{
  "model": "sound classifier",
  "time_shift_ms": 100,
  "win_length": 400,
  "num_classes": 2,
  "hidden_act": "relu",
  "conv_stem": true,
  "depths": [2, 5, 2],
  "mixing": "mixup",
  "init": "orthogonal",
  "eps": 1e-10,
  "max_grad_norm": 1.0,
  "epochs": 149.9,
  "lr_schedule": "step"
}
Rows from block 3, named by matrix and row number. Rows with one number belong to one neuron. Each number is 128 + 32 x the weight over the matrix's rms, rounded and kept within 0 to 255. All counts start at 0. Numbers have three digits each.
# fc1: MLP up (model.blocks.3.mlp.fc1.weight, 512x128), inputs 64-127
# fc2: MLP down (model.blocks.3.mlp.fc2.weight, 128x512, transposed), outputs 64-127
fc1.54:051136101112183127138155097128155153111114072134078177083113177139085162165138121169171130117149151114152156095120009120146168207068114179151128130133104180158085145130129118101106123100161139
fc2.54:199186091140089129131162124120085110126136143154099099144122096134107089159136111132162127117117149166126048162115121119097108181115127141153080118154136112110119130125112155111105097108158144
fc1.55:218066114103074136116124137184141129132149232116161103128163067135137073072177118136154151140169132167141098107126153134124065021174150181188115074154100150063138143152159119148096112027138117
fc2.55:146070113104135148134152157144149164129153123151125039133129137115096147130146096178100092092113126127105080065130098187114120160050140087175113139124128133148151116133155146170111089123071140
fc1.56:185021035101145009162113113130167050130168148153180169159155119012120067053230102247160153163111037170192140069080158056198169067160053141194255106159203197124103217191104147060100178020123063
fc2.56:109053146021208140048109162113187161170207151081151136110236134234141080205117162070151216167178172141137255218083122082141054071190173255230252158102091118166210049066143000107224069072148122
fc1.57:174075113117105123171122170143174097100111126115149119119128149137150118099151143155120130140135145151175162134124072141135121125092089167159125107131143164098078213133146108138109123099151124
fc2.57:161121148145129119073128180098091142140130074118144161123181070124100074114108117100091157133184133175106200140120146078122167093140122116148160167138121150152117156142086082141213135107087129
fc1.58:167133107095114143161142157144131091096136127140148178091123119170122142132177149149131094090113192133181136120134059135173126238100110139177151098106135165107082162130155172135119138041189102
fc2.58:172100158152165128161102149089139044172155124120179162143135125104136123169111063146096112196140099110129173130083121135106181108116111126118126094116157083124141123135154103127163100130078140
fc1.59:119103069132169083149144163148168102134168152153088121111122144111151116085184143146110123120122125156140156103142101113139173079147108125156133096151102177129135183119170134053096183092168151
fc2.59:165114131116153183118101092104135114167107112166188114156130088107108095135110075103132140163177100142108095096098103105138108086123084183128162108145160114129122076160172087128121158096097120
fc1.60:112144154117117050208125141119159146161186133095092154143099146134148130104124114136093117145106106145148112107136035089113159148110098115130122121099122123105121129130160122096080148155137133
fc2.60:149130122156167128128116104111103151134090111079103095133119144092119154119146109113094107104133173169119117139127165115155150097136084125186144127123117159146151107159080135099132134109140133
fc1.61:181032062090071113150175196154126099138197088147110093142154131134218122088181116148076108215063084096148156063158096201193103117093119081148118096118040214096166242104134157078056109194078189
fc2.61:121104145093161182060121123111104142126154105128183138103150096106150096134079118141167173173144106168065142183139207100175145082139158128104166105194145102132177098153130080152141140130124149
fc1.62:166132122110200101180128074159187148131143149059095132098098188051160149055183156149097085166105151163213113124100104107173109084114105137174178102111166134155150179226163000143120138126183054
fc2.62:165104083120070107146093096130079141064112230096162181077115152197062211140138155113176104100155152089177175171068190113102086112147151114104189147106159122091163149154162187123191087116128077
fc1.63:103109124117108147136114113120155142147124128105100133120105136143147155101155112127101129138109149120166133124124078107137137145136113127129098129144115157132106127140140107130128130129147131
fc2.63:113134138104146137135136088137150126115118106083126137134128135149112128127133143136114073149122149139119114134127128095113118128135135099100124129110142133127170102142128142137121139156100084
fc1.64:023127117131198178143196138200124202096176084183171140099167046164194175156119160163186182021086179158194207058195007181096147191146144181255166113063160255187212158201067108038082114077133145
fc2.64:141182116133132071136138154207145128072146009071044073134102126127130187107157165186137112084079027107214094068059170162062089146110100076087219097060127207134159126142147198150071133172073132
fc1.65:138109138090130104137121103149144149131115177132137116150117152110117128129138110128129121126121103140141135106096099126107103131144131135126132129101124122120120136128140141133101104112145096
fc2.65:104097137132141151129143127128109157133144147119130131127139153120129110101119131138110118087126141125134088107163149152117115133121142133110126139158140126113184128110105122144133109134136138
fc1.66:117130112087091131129122141120142119151142143113158112083136123159143158132106136138145141130165118172116141124126089153104125127142148138156139136106136134129107119125139127099117137108137137
fc2.66:122137102129109108113157155141104168108107135132136131123143127139112091123107126094134130146115124132130104101150108115101133106120145106109105171101128118130150139120121151100151132132074130
fc1.67:121105113107105104128114090153127127112109150086116176121142105155152165108125114147155151120134116170157117083093108098144130064097106155149167162106123124071106135129155125099117108129129131
fc2.67:150137115124121145143124111147161160112090115124127117147106112130117112142139092141158126138097131137116082117138108161140117129102101144122087124149110142141157106127137138125118145111094124
fc1.68:142136116128150046160108098167173177119172143079105120134121139147145121095194179179100071160134154121193094131161042161170106166138045131160165095092125181136156242150128116143068123102146121
fc2.68:130112117159136165086110148134118129149116129102141081141124099150103180158134115074091156136176179105116154108103119159134127143196090097156147137053140093132143094182117107171157065141031124
fc1.69:112116107122090114139117130157138166127143123115146171114161129152146111091153106154163146158133123131137140097104092159177128108056074142126128114147146162092109169121122129093090133119147100
fc2.69:135126120147115119131161131144105150155148122113125120134154120147124135164131114113145146119121155139137173164124132172162146160154099146179179134091112140152141098137118109093118093110081137
fc1.70:099173150162166086190115147133159154101151010145115239117064136140096248184120085191158217086139128159185159068147027109123231213080090129175149146093096147150103128135147140053068094163177111
fc2.70:222159079155110129133133126084084046128069176161145097154106119133072144102142118165147091106075117153090040136132134169158111122113163110147112138168089075144112152117106176060137069041108178
fc1.71:032145082129103134131158158183122131103146154166129121113088170114131082092166113151131121143122153126195141099176096147162114182069072153150206132058153192135173099152152124137080132129057092
fc2.71:111229186129036177059098118094091129107091126137116024157145085123111114152091143053091112160142159128061113153169157198127098123115138047063132085071087118135212134174092074145178138157032158
fc1.72:117112134171120088148146156152125109124186165134100076137094145156198117120163179139097113127142114107152084082184096156172139140063097122153171096085135206131144173139122137119088150173149112
fc2.72:170119123138100173093150135095080173136062149134122086109123091135116100161129150073115111153148207143075113147105110187134146113152074178132144129104126116152160144182136084097119134116078138
fc1.73:171113107154074154142132154113126122133130118106159136101122147128104164131156078114140115162114131173162115134109079126143109120117106176156119109131107129101051125123168148117096140115135133
fc2.73:068186129093134146103148153157102187128127116131073146136147147164124102125088148095149110109114098111154144105151123167114110107090121137155100118123122117095133098119131135095130130096138139
fc1.74:128108078087145162141156148149160115175146142170085115101120096106195077055184100092136116155075098149165122105134101120207116112149108138144108159155092131073132146125130104079088172101166121
fc2.74:166083170157163150051125059156127078168087155141244099113153119126139133167145097100126174183177043149147190086150161092186092037113126115062221100202142121106177144123152109139142112163069027
fc1.75:143094090137088139169154155162141124116174203147118124131158113144174152095134086129131148123141121142147114114151095149132088083130143167171103087135087117062131131115154127127099113107111158
fc2.75:102124111093120147139125112138123150121105097104114135119124146146111124123130107111086098142068155154075091140108129134121084126125113073136154149108124114123160071151127137143141163110114149
fc1.76:106126119139146116143118141147122151097144096109139125134124144126141143129148135143134149110125112147147116096160084132108122145136115144159113120129114140133151152141112101106087112144128150
fc2.76:192139099093112143139112115105147150101142100125114136146118130120144177114113123125133119124142117136123099118082125105143126123098116099140149157102108104138125126118083126134127136127118101
fc1.77:113095127124102131161140141166150086129159161113101084141092147130181139088153125126126117150123140099160150106154118152133116143116145163182169077126104136142153127125124128125093139116096120
fc2.77:183170141121153182096106083152131190122112111123101078126133133136154097162132141100128113133132148139102087165145100112113090124127073107156103126116091096089180147176082123119116130099132108
fc1.78:101130151137122109135138107152123141152149119126126121149081146137151149089141138122111115143126115088141113101138137147139141128109115139136157097131076178143147140132127117108093131163140143
fc2.78:204158112110116145135131100086108143133106138146155112136148124144140085113147105135107121158161103136095082143115127149140153110123088087132133146098148148159118114166099149145103140095095148
fc1.79:128126115137138132138142113146120130125146135157139116140109118128102156119127088132160125126132120132141107114154094138140120133109110132169119123123111180135138115137111146094108104064147129
fc2.79:111164128128129128105107133142123116144135082161164131111109107108128124146124130158135117120123126116123138128144114153119113122150086137151129159151146122130140125144086139112097109100151108
fc1.80:120135152123131109164145110164128122143127121140131127106092119134134109117153125167151106144145120112178144116117129147142138131104137160135121129107127159125130122122141115125097115147111118
fc2.80:120118128157126136093105123097154142116105134138140144127109114154136108146126120124145122122102150116118102103139124147136115136100134140098147128123130188133187151141151143138106088162087129
fc1.81:131201109085000193119130195143161094147108132058255179026149147201180213066174123107165187156038121227217160124103005115207183181152095181153109176059111123064071136202181087174058103135115160
fc2.81:059103075083147025104136198062117148073143119078088120128144157106093122146127211040145194089127144240098255145124243000173170111170067055127167255128142185179117124085042109226248221035129084
fc1.82:058136119103124152153136107193153174163144137143105163106087117123195102079181083172148109177095086155174096031138097100183133135145116143158127124143144166078150078139196105099056172077178096
fc2.82:199140127149105218126113094150111126127093118160130082108156090118123027198102125065149103168136104178098076138160062161160107105054103135102098118102110133151155125193159090127093160119108102
fc1.83:127102114173118142140128121146121116119145136138123104154114128150153139101147147127116114142095126108157105117158081156121107115125124135143116116126083158108126117138127159114133139145139115
fc2.83:140145109129092116144129097126164109144114118124117092092105110140137141124137123157116116138124110135131133107157121156117126137084102137152126144130133135127152158126133092155114144161106137
fc1.84:153102113115117125160128154165154126118107116131140135107092124138135130097172111126136110153140169122188136119124109127121150173067125185127118112126149132112118131130124142114111141103178150
fc2.84:134150121108125115104107184102092116158126122111137129136174140135156147145107094124089103169163125193132144114092149101142172099142121147139114140100148142101120126158158074103157098119100158
fc1.85:109131122119083123163118149182147133116096141137131090130085147164158099045196151102095127141098186143171125112168080161124125118115124144141160098104137158093112153146161124161093149122093117
fc2.85:158107111106122153089137143087122146119100108142130091140137113129112080143147124098114139166118115140092160113148158127151158109061083100130142143132126115140173138189138110114158141161129138
fc1.86:101112096082112087142150124153145176128136136101128194108134134183121139121138129169162133129166135147157111121129011076195128153106145168157170086150112154075120135110140108167050097105195079
fc2.86:131087071121072116143166109160139153088149148185117103119123113171143105134124125122181098118105191110158124133123124160087091183131123151154124105116119107119163099151119172146134091100070124
fc1.87:093168127105062141127126095137146171096093156100112116131103159171111190143133172158144164071124104170126114102234094140092147091158160090201172078091097199149144146146133088127104143094144172
fc2.87:137096121115196070148124096169120114119168103166151175146097154113084164097131102194159155107108137151152081129129168099085167125036118129142134136125158120136151065159140161125151103152159109
fc1.88:110143130090128151119128149151164122138159125115152136125130133150136156138149125190118147106120109096133133113139147102114118102155115150116126114098113127165133128174141106108093138139145128
fc2.88:112076126137137122097136102124131122135117141130138123126132129121102154153116092148156160129125093109110090122134150080148132109066086164161147108134164156127184120101103145114129152121106142
fc1.89:117244118170033074197180054205135162117055189090131114071085161255141144114147192171208119185145122179255153083101026142130086071073112115141122090000060151000148203167122156160087075158126108
fc2.89:041199135128162157109098135150111204123101122224110099146069083089074000146133075096188124154140248234065084057146123144176209112082107147134149116163222132151125126107092142100174224047095081
fc1.90:196139155114091166162158213151175063092111131115142111104093117144129108139174148166102104120126138129207129111130014116157152135078085182154163111120144158152094181132134130154095139098156123
fc2.90:144093127129142068113097175077117099112119095098166167144134143089111128146108116107130128144187153162147178155112175119115150129090061159136176162129145153137069094155113050112171105094130106
fc1.91:130145131127121100128142092174141156129134114090144152119141119183128107110138118148143137125163138144120083148134060106157149132104136173190100110145130139094149140152129100128085104108167132
fc2.91:145103107124131131128100125113106169099138152136099112124162148158117140077116116134142112128114188131114127151120143139082128148153123098107077147098135087139159127148140135120127146123101139
fc1.92:066170154125138142173137113136135138122120043152100193125034133157102215208149088204114171079137112145210155085172000106144182205078082166180146133101082143192077120117177114042067124134148118
fc2.92:232170087137101099159114100074102078132116158197180170133124124071047137102125111174134137096111125155116067128119135165114143115112115120096122144108131115119050126118090186125097087078114114
fc1.93:103107122085105091118148113160137123143168136093167132110141122099148144127168117179135141199120102170130132098099101123158074095150121138152165110128106118135121171110142128116119140102152116
fc2.93:170138127123108127110140120127134159108171151151116116125155126123121146137139151141183113085129127116126113173093091105097120119145120155163128128158119115147096122086161126154136140127173126
fc1.94:142066059158176054229100143146160118131134104194152137130096146123155154028141115173140098136087145107193095146035081085169188237149050155150098126137148103094103156150114160139061126130161048
fc2.94:190126038156084092155153177208166063144158090093097090131149183166161255106216222114089137045121089106219202127088064160110139200202042120210179123000119178188115109083124150088041103116139123
fc1.95:092129121139181155128137177159163099137138140143105100159098169149190117114206144122066113146100137124178128128165116187142135176125109148200176112096126153127161133128127086139085147161115123
fc2.95:174184144129085180106153137079111101111054144121108061125131132140103060146130149108152156123136113154074083143173167189112099106140115117129147136129100154111118143190115144134141142111092157
fc1.96:126147106122104128146145108134115138107180123116141172102128111141136154122143135142166139120115136135128127144155094115123146159115107105144139138126116141122121133169120113125101127109156139
fc2.96:108126138137132175126101108131125148125132098122151134143124128150119120132121141149138129128091127127140121138108131096126138103108142110109122153117139113125173104139119129116124100133108127
fc1.97:131145121156116135148151132152156140140133129092106114117095143121166104105120120129135132162122118187145126076164053114157119103095142184183138089144080112121125150146148105130095155169119113
fc2.97:173126072122139098130102123111152167129149122099056061127109139129097053150133132095152142117077195171094099164109180125092142140162097101110060169148108101177182041167115069190179169133151078
fc1.98:141098122153082067183133163158140110115166153118158178121133097156195098113157123117125145180127139151144153085102104119193157131135091154196148138152158162100131164138102103111077158088136112
fc2.98:084080107144081075099126121100103091131106106141141112144132146148175117130139151142108150148145103144140150104123121154170119157155092155161162147119110163115117090133141086124104125163104107
fc1.99:167049093158114038240122134173173115147165131131124186155101089136172120052133100188143104161089133113197151118052093082177189226099060188139116135109160149086102145126130161115087160139166071
fc2.99:109127058165173089162100169148162065179143137089148175129113178114154203112170193146068127039115128080182125131092116144100157198186072141194151141071137183132082085138130106118086132108169106
fc1.100:158158175109061154135141103238118122176102163146126113106076089236209152092176110160100075114158123177143093112137129202103064130169067141107120121051146185102086135130154150182108103112131187
fc2.100:150232140146103131081161106119100207099107147146088129104135099188109046192000157053159121127207255110092178189154076131158154220055123186123084103104141141115135175170066168083152100150180061
fc1.101:144121124107131132162141127140169156138149139111148114114109130134135107086135126132139124150112125109147132092107118148131139103082108138167139135143153134129113147123121143147125158074127140
fc2.101:109132153135120143101138114133124124151119136147153146141153118118117125169165116107125144131131136136129161156114176098093100086125105168116137144126158121140108114147108101095158122126140136
fc1.102:117134172061153133145095185189188135098183094086111173109076140121176151080176102119119100083136160094154127086127095135104159193127141161126131135061116179078111096141118132156102127126143129
fc2.102:153138143125119167101093126121121120137143081146126132096137097107125061107098059101183114160104116144120127111111152127128124115139142177153121136109148061114082099081149103182202170078118121
fc1.103:136146130114122119153138121130120112124144147122127179132144150130152149104155107109115114127163142135138130101114121129156130097116136138194123108150091144127154128114179119099125152113153135
fc2.103:119128149141128116153164123102137117165112102098131141128132128124110128118141128161185116138078118160109132115140128142088133156120133140151129148099116127119099126133153113151131122118149100
fc1.104:098126099141165120156121116197126165104123124154160140102147090193155140136151128155127127117135119138160109110113108163098104182127075135139121152082127173116175150158080151106118096063106135
fc2.104:155161163120120115115117129142143141160117097106139133115134148154136132135110128142146135124123147109134126146114142124104089147103156173137137131090174119139113138130161124135169106152099122
fc1.105:090148136155128153157134144134106143128121123113122134149126103139165130138118127128152119124169142156166158065162105133118139119129121131132124098099103203130138154162115148097111132136145142
fc2.105:121134143119150127100145154102117141153150117105104163142109088137154136146119155095098109105121127096135147134121149125106147155109118097130143124097099181099110131134122138142143111106104152
fc1.106:141114052119109098111166140203198107147132141133156123064167097169167113127150133180148118157095134157160113122154041155211078189172099132174158072020068210130124247116120095043061110122082114
fc2.106:176019171153163121073139070195169138139183146090171088080160052162102178178056053180183172167137080125138197119085178094069079121095113196064206042059140042126193094176171124142154030169052066
fc1.107:067141133135134086163143137153158186166173095086109142156105130165133185099161095142116161104129110159150155126143000120109150153136085152136097101105124200124111073140118140055092120147154163
fc2.107:158128057073119090083098114109065118140110140076161140149111152065110149084100132162112133100148079169078041125136135121135158082149122106129153114121146171126136148118068146086097112107108189
fc1.108:124163080117116145102125119227145123149121128126159122063145131198155128119141123197155157192124144161149115108132018197211099149159110108158149067051113140129128157088158110084068075099116162
fc2.108:145149125116088049110128103172092143108161138118137104113150129181130125174126106173175126133100110154159101201122175099096089148048138149097174118126143127134196078082137163153093099210127111
fc1.109:119126102120118135117150115147135146136112125135149147123120121144104127135127111169143144114152118120143116129127106125137135120103113123166122141127156134109142111138126112126090120124131123
fc2.109:143139125121135137120108121147111159089113172172138108122151110116075092141109121176137121117118187143109127130114141138110131144111145111100131134141135123138127118126126130105131076129159124
fc1.110:049102103065125098161127111145126079149143126154195227147078159158118180107179066191103102175146107123173108074107113151114121127125127135144179120120131131122101114126162125081135118127144177
fc2.110:232162151111071143131129153082104162126122177136146051113106153086094129148087155120096139083159160138154146141149115153040168135101135152138141068064092175153128157134094114094137115187123167
fc1.111:122155121082165118212158108148127120135132086126105178126133134136118157159164082178143114125068152169147097071159080120116146188108105144205122111118113118131131136167162111086091113124177138
fc2.111:163136114109129175169122135108117160148163142146126085144100126103106110111140076137110103056101181131104037120128110145096128151119080084161055123136158107136141100139129177118091155116101146
fc1.112:124137119113130103141156128165148170155160111106107166143133135158163165111210146165097125170113100156167148097114093104150078150132086110137141108123086188136159170184134099136095136103164134
fc2.112:149074138123172105131131090110118077117136180109133144114112146153106170160170141059144138095102097046188152139111110129069076152192089096110171184086164098122177132174152147128146115126092086
fc1.113:074111164149130153160142151177166140121227069164114182132032067134158156090173119152117162102123131156196172033164082137146161146101112137233114141117100213088097080106118090064055188130145125
fc2.113:203142076149085140099125021082106100133095111134138126127123111126060135215190151082124123091142082173093098138111143141125113129118106061032136184133081114158166143078080178111138097183115108
fc1.114:153103130092164107114124125134132074149154084106151138120148122120155122090163095163129123158108066132152129106119140126137122126134113126125183108112133173103132149177147101151139148113095102
fc2.114:147118138134100144052137115105145112080152136135122131073087131151127112165135093123163183143155164140174173138110152119116112119138138158128124142112107149134144144086123120106141114137129116
fc1.115:119144138125203183160176142123146111089145097133111161131112131118133161146171121147121135095085124098173109106196093143121151152094113112163152127125078215178120132181144124114111115108176145
fc2.115:152127117133109173113123107128118123115109106168150089150102159097105099128158128125081093083123123141114067139115154150135110110103100079167119138132131171154153132173115117122115122099097179
fc1.116:156071066175168113173150156165143148136156126169144137138098112137133152072154077140186086127165178091165142094086094097157159160044108196176112098121127127128078165155140155088111170122165035
fc2.116:109159105138127040086133131170108095096189091087116201168116159117113225111147185151127114000106109095155092152125185132100153210127117093091161139078152194165132142095119172143115106141172087
fc1.117:102129109137097136114161113171141138124153153137129142111118153131171102127125181137145151070145110126174084136103084109123134189123123151210098141101110141137137153153132141088103139124168080
fc2.117:139114136105097147112172159113120127086136122157128096115127129136138101126125150148143107138120111098144145168155158131082122122106197158124151131134126140147144162088099114121139171117138105
fc1.118:236046119120020083129101129189115196108158255080174111148148092149155064000204216128189168094187125159180085035178173141167097000192171231225182042167121199000173161123137110197076122084137132
fc2.118:139116001151075141148159162194098078032104131224122005179090147130036214098167042201065034090070089071186066102141087255000069157007119020098153116000056172178172080195155226098094065121000255
fc1.119:122117133123122144137110126153125134132146136130150142117109146138162130090150107150128119136127114153147109120136059121145144123136096141139140083119121141133143155150138119140109143131159100
fc2.119:137127124123155132143126115133151123124126106144163148117105151127126128158120132093157122121105145101144127165139112119109149127134090122127095142109102129101141111158095135149171121120178117
fc1.120:152069116143070135144143127161147105137123117112174133087137136152183145102145142152121124163102120139164166075071066153193097130117080133185147130059101154098120128125157096137069136109125121
fc2.120:103120133164173108102139098129093167136176158138120133119126105136080086215090115143171122173140097132161124196122173122104124093085124150086129138159153127115163079152105173169186151175102071
fc1.121:187101134124180145152172109120116110142150102175164157149123133138151105099167088135151132174112129128162136106121134116135112141109136148111137150158104106104090143141128135109147145130148073
fc2.121:092136132133155087062111121126116106101130132110154160145118127156120142102147111147145125122156112145146120132144138097172142136124109137132154145165125138160136121098135156152123142129177142
fc1.122:135063105131132083190157121140128134141162109128144100120115112120163126111140136159129130127137140095180136119114061106165124148127123143146134130134092140096136151148117097104099144103143135
fc2.122:130129150127102134125138132153131131123151079148153118116118104115112111125145093132147107139112122116142117085134167131133142149098120129128155163131125170149118146104140174111134185140123124
fc1.123:130130134147129141115136171143138115140155117099163117093130139139147193096116160125148161095100102132187115117141105098139146163147128149133172137096120142162155130149136111148135130123108117
fc2.123:149115115122155130126120152151133134088117087102108065157106127072160114063112154113118142110076163133122114166123155134106163167138075078162096147133129140129158166132099140175134141160040140
fc1.124:058186189138199214183192124255094166183136180159067039035098064192255090040134148139137087053096141120175151140174173236030050147221067184102111045000240162105183255255091165164156086055076110
fc2.124:255255190186000187075255070233111131090098255056068092000179213255044192255006255095255111027224241142173129255189007144018019252000219252115095011011005070065162219096183082175066114116191040
fc1.125:204010047182161039255141135144140124164204172192127163167068084095146100040140054157172082180118132103194133093032103049181154139058088225131091097140142107108076173129153166078102173148161037
fc2.125:104171104109155060116124133173145082087158054055174229121093189115095255103170225152153155064116080105172075154116167080108167188108096146099247180055175219133054127095133159134154144103191091
fc1.126:095117128096172137140139087144132104147168125126152160151114107136134136116174118156134111141111104152143075107133121133159129123091158140105142119146101127119126108141163132136111162116132087
fc2.126:137130149137129128104105147132148107132125137113139129119136128110089141134133149123163139123166093144133131145150098087121120127161096122146140121120119112118095112094136100114086155103159141
fc1.127:123138116120114114145130160189165149118161130102129154110109116178176120070159131120114159107120117126207142133144074154107146145126098173126171099075137178118104154163108134124081121125135107
fc2.127:153121132126120123076093161148131162076116082167157106114145132121108074143152114098114126123122132120073113137163128216154116142110107135153116132125104162130158104113125112115124114159085186
fc1.128:131133140138101146167132142125133116133141138079144142114137142160122109092134083085105177137088136143153149124122087126171139140161111143106104115078124155092096170133124128124122120110160139
fc2.128:123137115126160100135134116135125130092108088120176168104131128096152118109126134124132154074138134129116111119146141126108125113136120079138158126127116147127137112130122141122141141125115122
fc1.129:139154120129145121134122091138121143123167134119110141110158129130127165111123136135168137109128127135139136121116087141143123117131109147172132117134132161125152149116104112081128109124169142
fc2.129:132136100105083126112120137146135120124108097146125115147131122106114139156100124134139101120108128134121117140163163178112153162122151116140125139098112123109125128084142132142123127124124154
fc1.130:122068135148123104142143148105151107094168129146139118125143118117142126110144153143127142107090135092123119138146123134139152131118136142142167132135118137147134144118099134111126144151118088
fc2.130:139136138089156154116136124186117133130102111153114139153148126091144109120141113143122079136105163160156065141124073150157092165119122090146104124107137138121134122140114124121113111107110090
fc1.131:136035057073177000170116106155159106157167087098153171161106140095156155000221136235099110126021089134208087113075146073152154166127086186123181112108164251159083170136134159142111124177143110
fc2.131:113136104175159053119163125200122110179134190084133095098143170192255236138156228056100080065095144072192227236034067149137087255214039179152133169000176142160233103110141078123121098114125111
fc1.132:083118138164111088182156105150153189141138179098076090111081125188158140127132179117110128107179104162171148060148096156160141110067049118145155090020105205094179236140120164083066153155159087
fc2.132:063152115117115170114103160064092173118114092144142162130156120128139143153079070075088165087146215144080148107114081164156167180219050212164108145076131215127083114146101107102167096051102146
fc1.133:102117125062143118145142124164132121132164120119168151135105124135138123106181119184115125129125079145159106098152089075173161156122110154142144142133145155108135132112135134099085129106155097
fc2.133:138093109135124174145105158148151116121141109157110103111168117113160115118128113113163116140130171105111114165135115129158102176123074199200115105092120119152136093106122120106092156106100110
fc1.134:112119120121137138130134142146145132137117120133140114128130148160147139126143132141137123133123122136174118112132083144119095128139128101101101137090135158114162153141134149108128131138140138
fc2.134:150120114136139124142105104105116141139111122115155152145151127119096117135125116142172105119090132133156156131149167127095148128137173108113157118113130100124157100122098157152103146130130140
fc1.135:141118128125122093135137121158118117162125104116168111121116140137149176079146130172128138167132138139144150146089107143151109120127092117145117108093095136105137131145142114147105111142107150
fc2.135:104159153119111147103130109158132098118099117130104122125102134113098085145113124145124117159125122144086152126080139115129120144091122084104146164131154108088185141110143118128100122107084132
fc1.136:158095096120111118133121131160164117133134141138141099144136108139150139141141122125121136144123098141121145079164097147171126130132122130179139094085119151129125146119134121108126105114114151
fc2.136:141129122146131149112124119139133145109124121153154108102129130140112126138129111143165143105140135122128149120131140132121106126069136156103135097116114102124122130150115143135131127171160146
fc1.137:153060070108179171156160169154186122150199076196081095102158098115236097091149077152070075201093151093180187072113117202133108086102121127156143095090119150153168174156121120094091107174058192
fc2.137:121133143133074179050126144142067225144134123143130063114171117165128111209107149120164186057179166167082132122149091059147139111131130223151132116152129163139195103113084047134121120091174098
fc1.138:159104140118109139132132126188161073147185144107125107129141163119204189099139176157084118136076113084168131140165118128124089163146130135154118092102071153138135117155145105164098110181122136
fc2.138:131143164144172128094109120179169131126139149146115086142123135111143063128147128129121164151120127122084114106146111121169126078134140108113175111125138151117150136131128096158129142133096096
fc1.139:126123109134120116141128169129134117133136139163127126104145106119145099118124145143116144119137109150152119108140096132144141162107114175114127125137116153137102161102127119138098144130153105
fc2.139:137141116147127169117153130148135120140093103156125120112129093132136105177121116130126133156115137132147157155132135135128119156138136129077148142095100116140175076132180147134124128149101124
fc1.140:080153132093086157204129166188168154151147154107136146046091115174226117113152131129170109148111140164194112100151067166148151123091101202151147088060202171103105136193144119098077130075134126
fc2.140:194212126179116151149141140099146086124124153142108089111148125157121057126054131029132121105165230096100122219118074129095127118087090190159061150123138079130112168146149076126112147143160138
fc1.141:143071069133117106255118128190139126188209141130169180124098080136152172116164088124205089117118160134251083057093059153183130211067092255183082116107118155111047144119138151063082087115151115
fc2.141:176154135136110091157133101208136088108115102000141111139093185127105255080139184228164102008145144086168065131090105064096161233089091190093142162073231113109061093113117195180099096096210103
fc1.142:054115119136206157117120161171120141130163092153156126111099071146145132133138131137148134126103110122184168107151095157123123179145094179163173109085131164129197164140082130090094093090117132
fc2.142:097162107120112113104141122171149180148168135099095112116126142142139152084137161158152093098087088144180093100140106124090093183137127119125206118084129166158167121145116113126106107166075149
fc1.143:158092090085062046232153218147172085125132164143138144111095139171141074086248148150105113184096178112215112149098043124197141169095028229192158134124148191112088225144135152137102155058175133
fc2.143:169145113135169084105091170144160088196210108080202165193173111175160109157172147081104177178204155104170211193093128119117232064161015172144184112073163154081137131186166040109142057118086122
fc1.144:157139102109137110139140140148088120112137162117145169125117103129128150113161101139142146143120147167141093105140128140132163103143117128136117120150128150105090124132099127120109133105131122
fc2.144:126155145121132110121138129140147146174152099161147131130159132145140149169132113179115153141120122110156154139131135127107099155092139117123120128123136148150159119116126133120131128166121110
fc1.145:114126125134130115169118133163152112130165115121109153102129144135148178109143136099117151147122082119143140126105129116118127146142143134159125111116110133113144115133163113149128141128149090
fc2.145:092109131135166111093119110146104143118126145166119130144118148132157117117133129133117171138142130125158123140128127144120192113174148116161137138126156124120130144158147097144159137109119149
fc1.146:116103119139117096185098106174155153125147137139168187131114149126134135056142126137155119088060118123246130081148100110094155136091120096166122121118149126072148107149146131104110096112179133
fc2.146:180038125142145152170137119069161132140104119121149079127079156115129137104152114142112134072137118088132162088066142089093111123188101102090076147096129096165132095126114145177123086134083087
fc1.147:253109122074087141144146148145170070094111151154149145095132164163160129080162155166141131124138183123150148128058052146209158127063055203200172122125159161073045207137175098165124181051204133
fc2.147:173130124119155101132112222082117084157114061129173207140184069130119110173124125097126229141255161136073255135057213068122207033146064184139234133126167163106072134121110016144248123082092154
fc1.148:162108107124141099130159137149125103099163125155138170147118140148147143107142115146154145150128184144155137103129094151149118146159139168128135137101122120131125152110157116087114132091132110
fc2.148:142128102133079134128132129137124105147146139090128194106143133141135153134130089122122119130109145116114131170120131133140123087157137101146163147145124107140129094133147118104156159094137183
fc1.149:120150089108141113150115102143141116117171143086118203127139123137129143110142151121143118139143135140147127102161086137139136116136124117164150093126132189128101136143110105095096133084146130
fc2.149:153102098152128098156080128132133124113149124144127140120118155078117140124148096166176126118119116114121126143137168124109127156109131118135123126148101102145165106099149141132143081167095120
fc1.150:101159078126153148113142136139135129130137106145125153118167108158121130111161149164144124098114149134169119113157055120150111182116094160186132127114081166125158126119126103092087085074128148
fc2.150:203138159128111130076130141162121152085126141108129112109147132140147160171097159123182149077168082149110129137090143099054124138144146171121178116095115110118105114093111111150108099107104075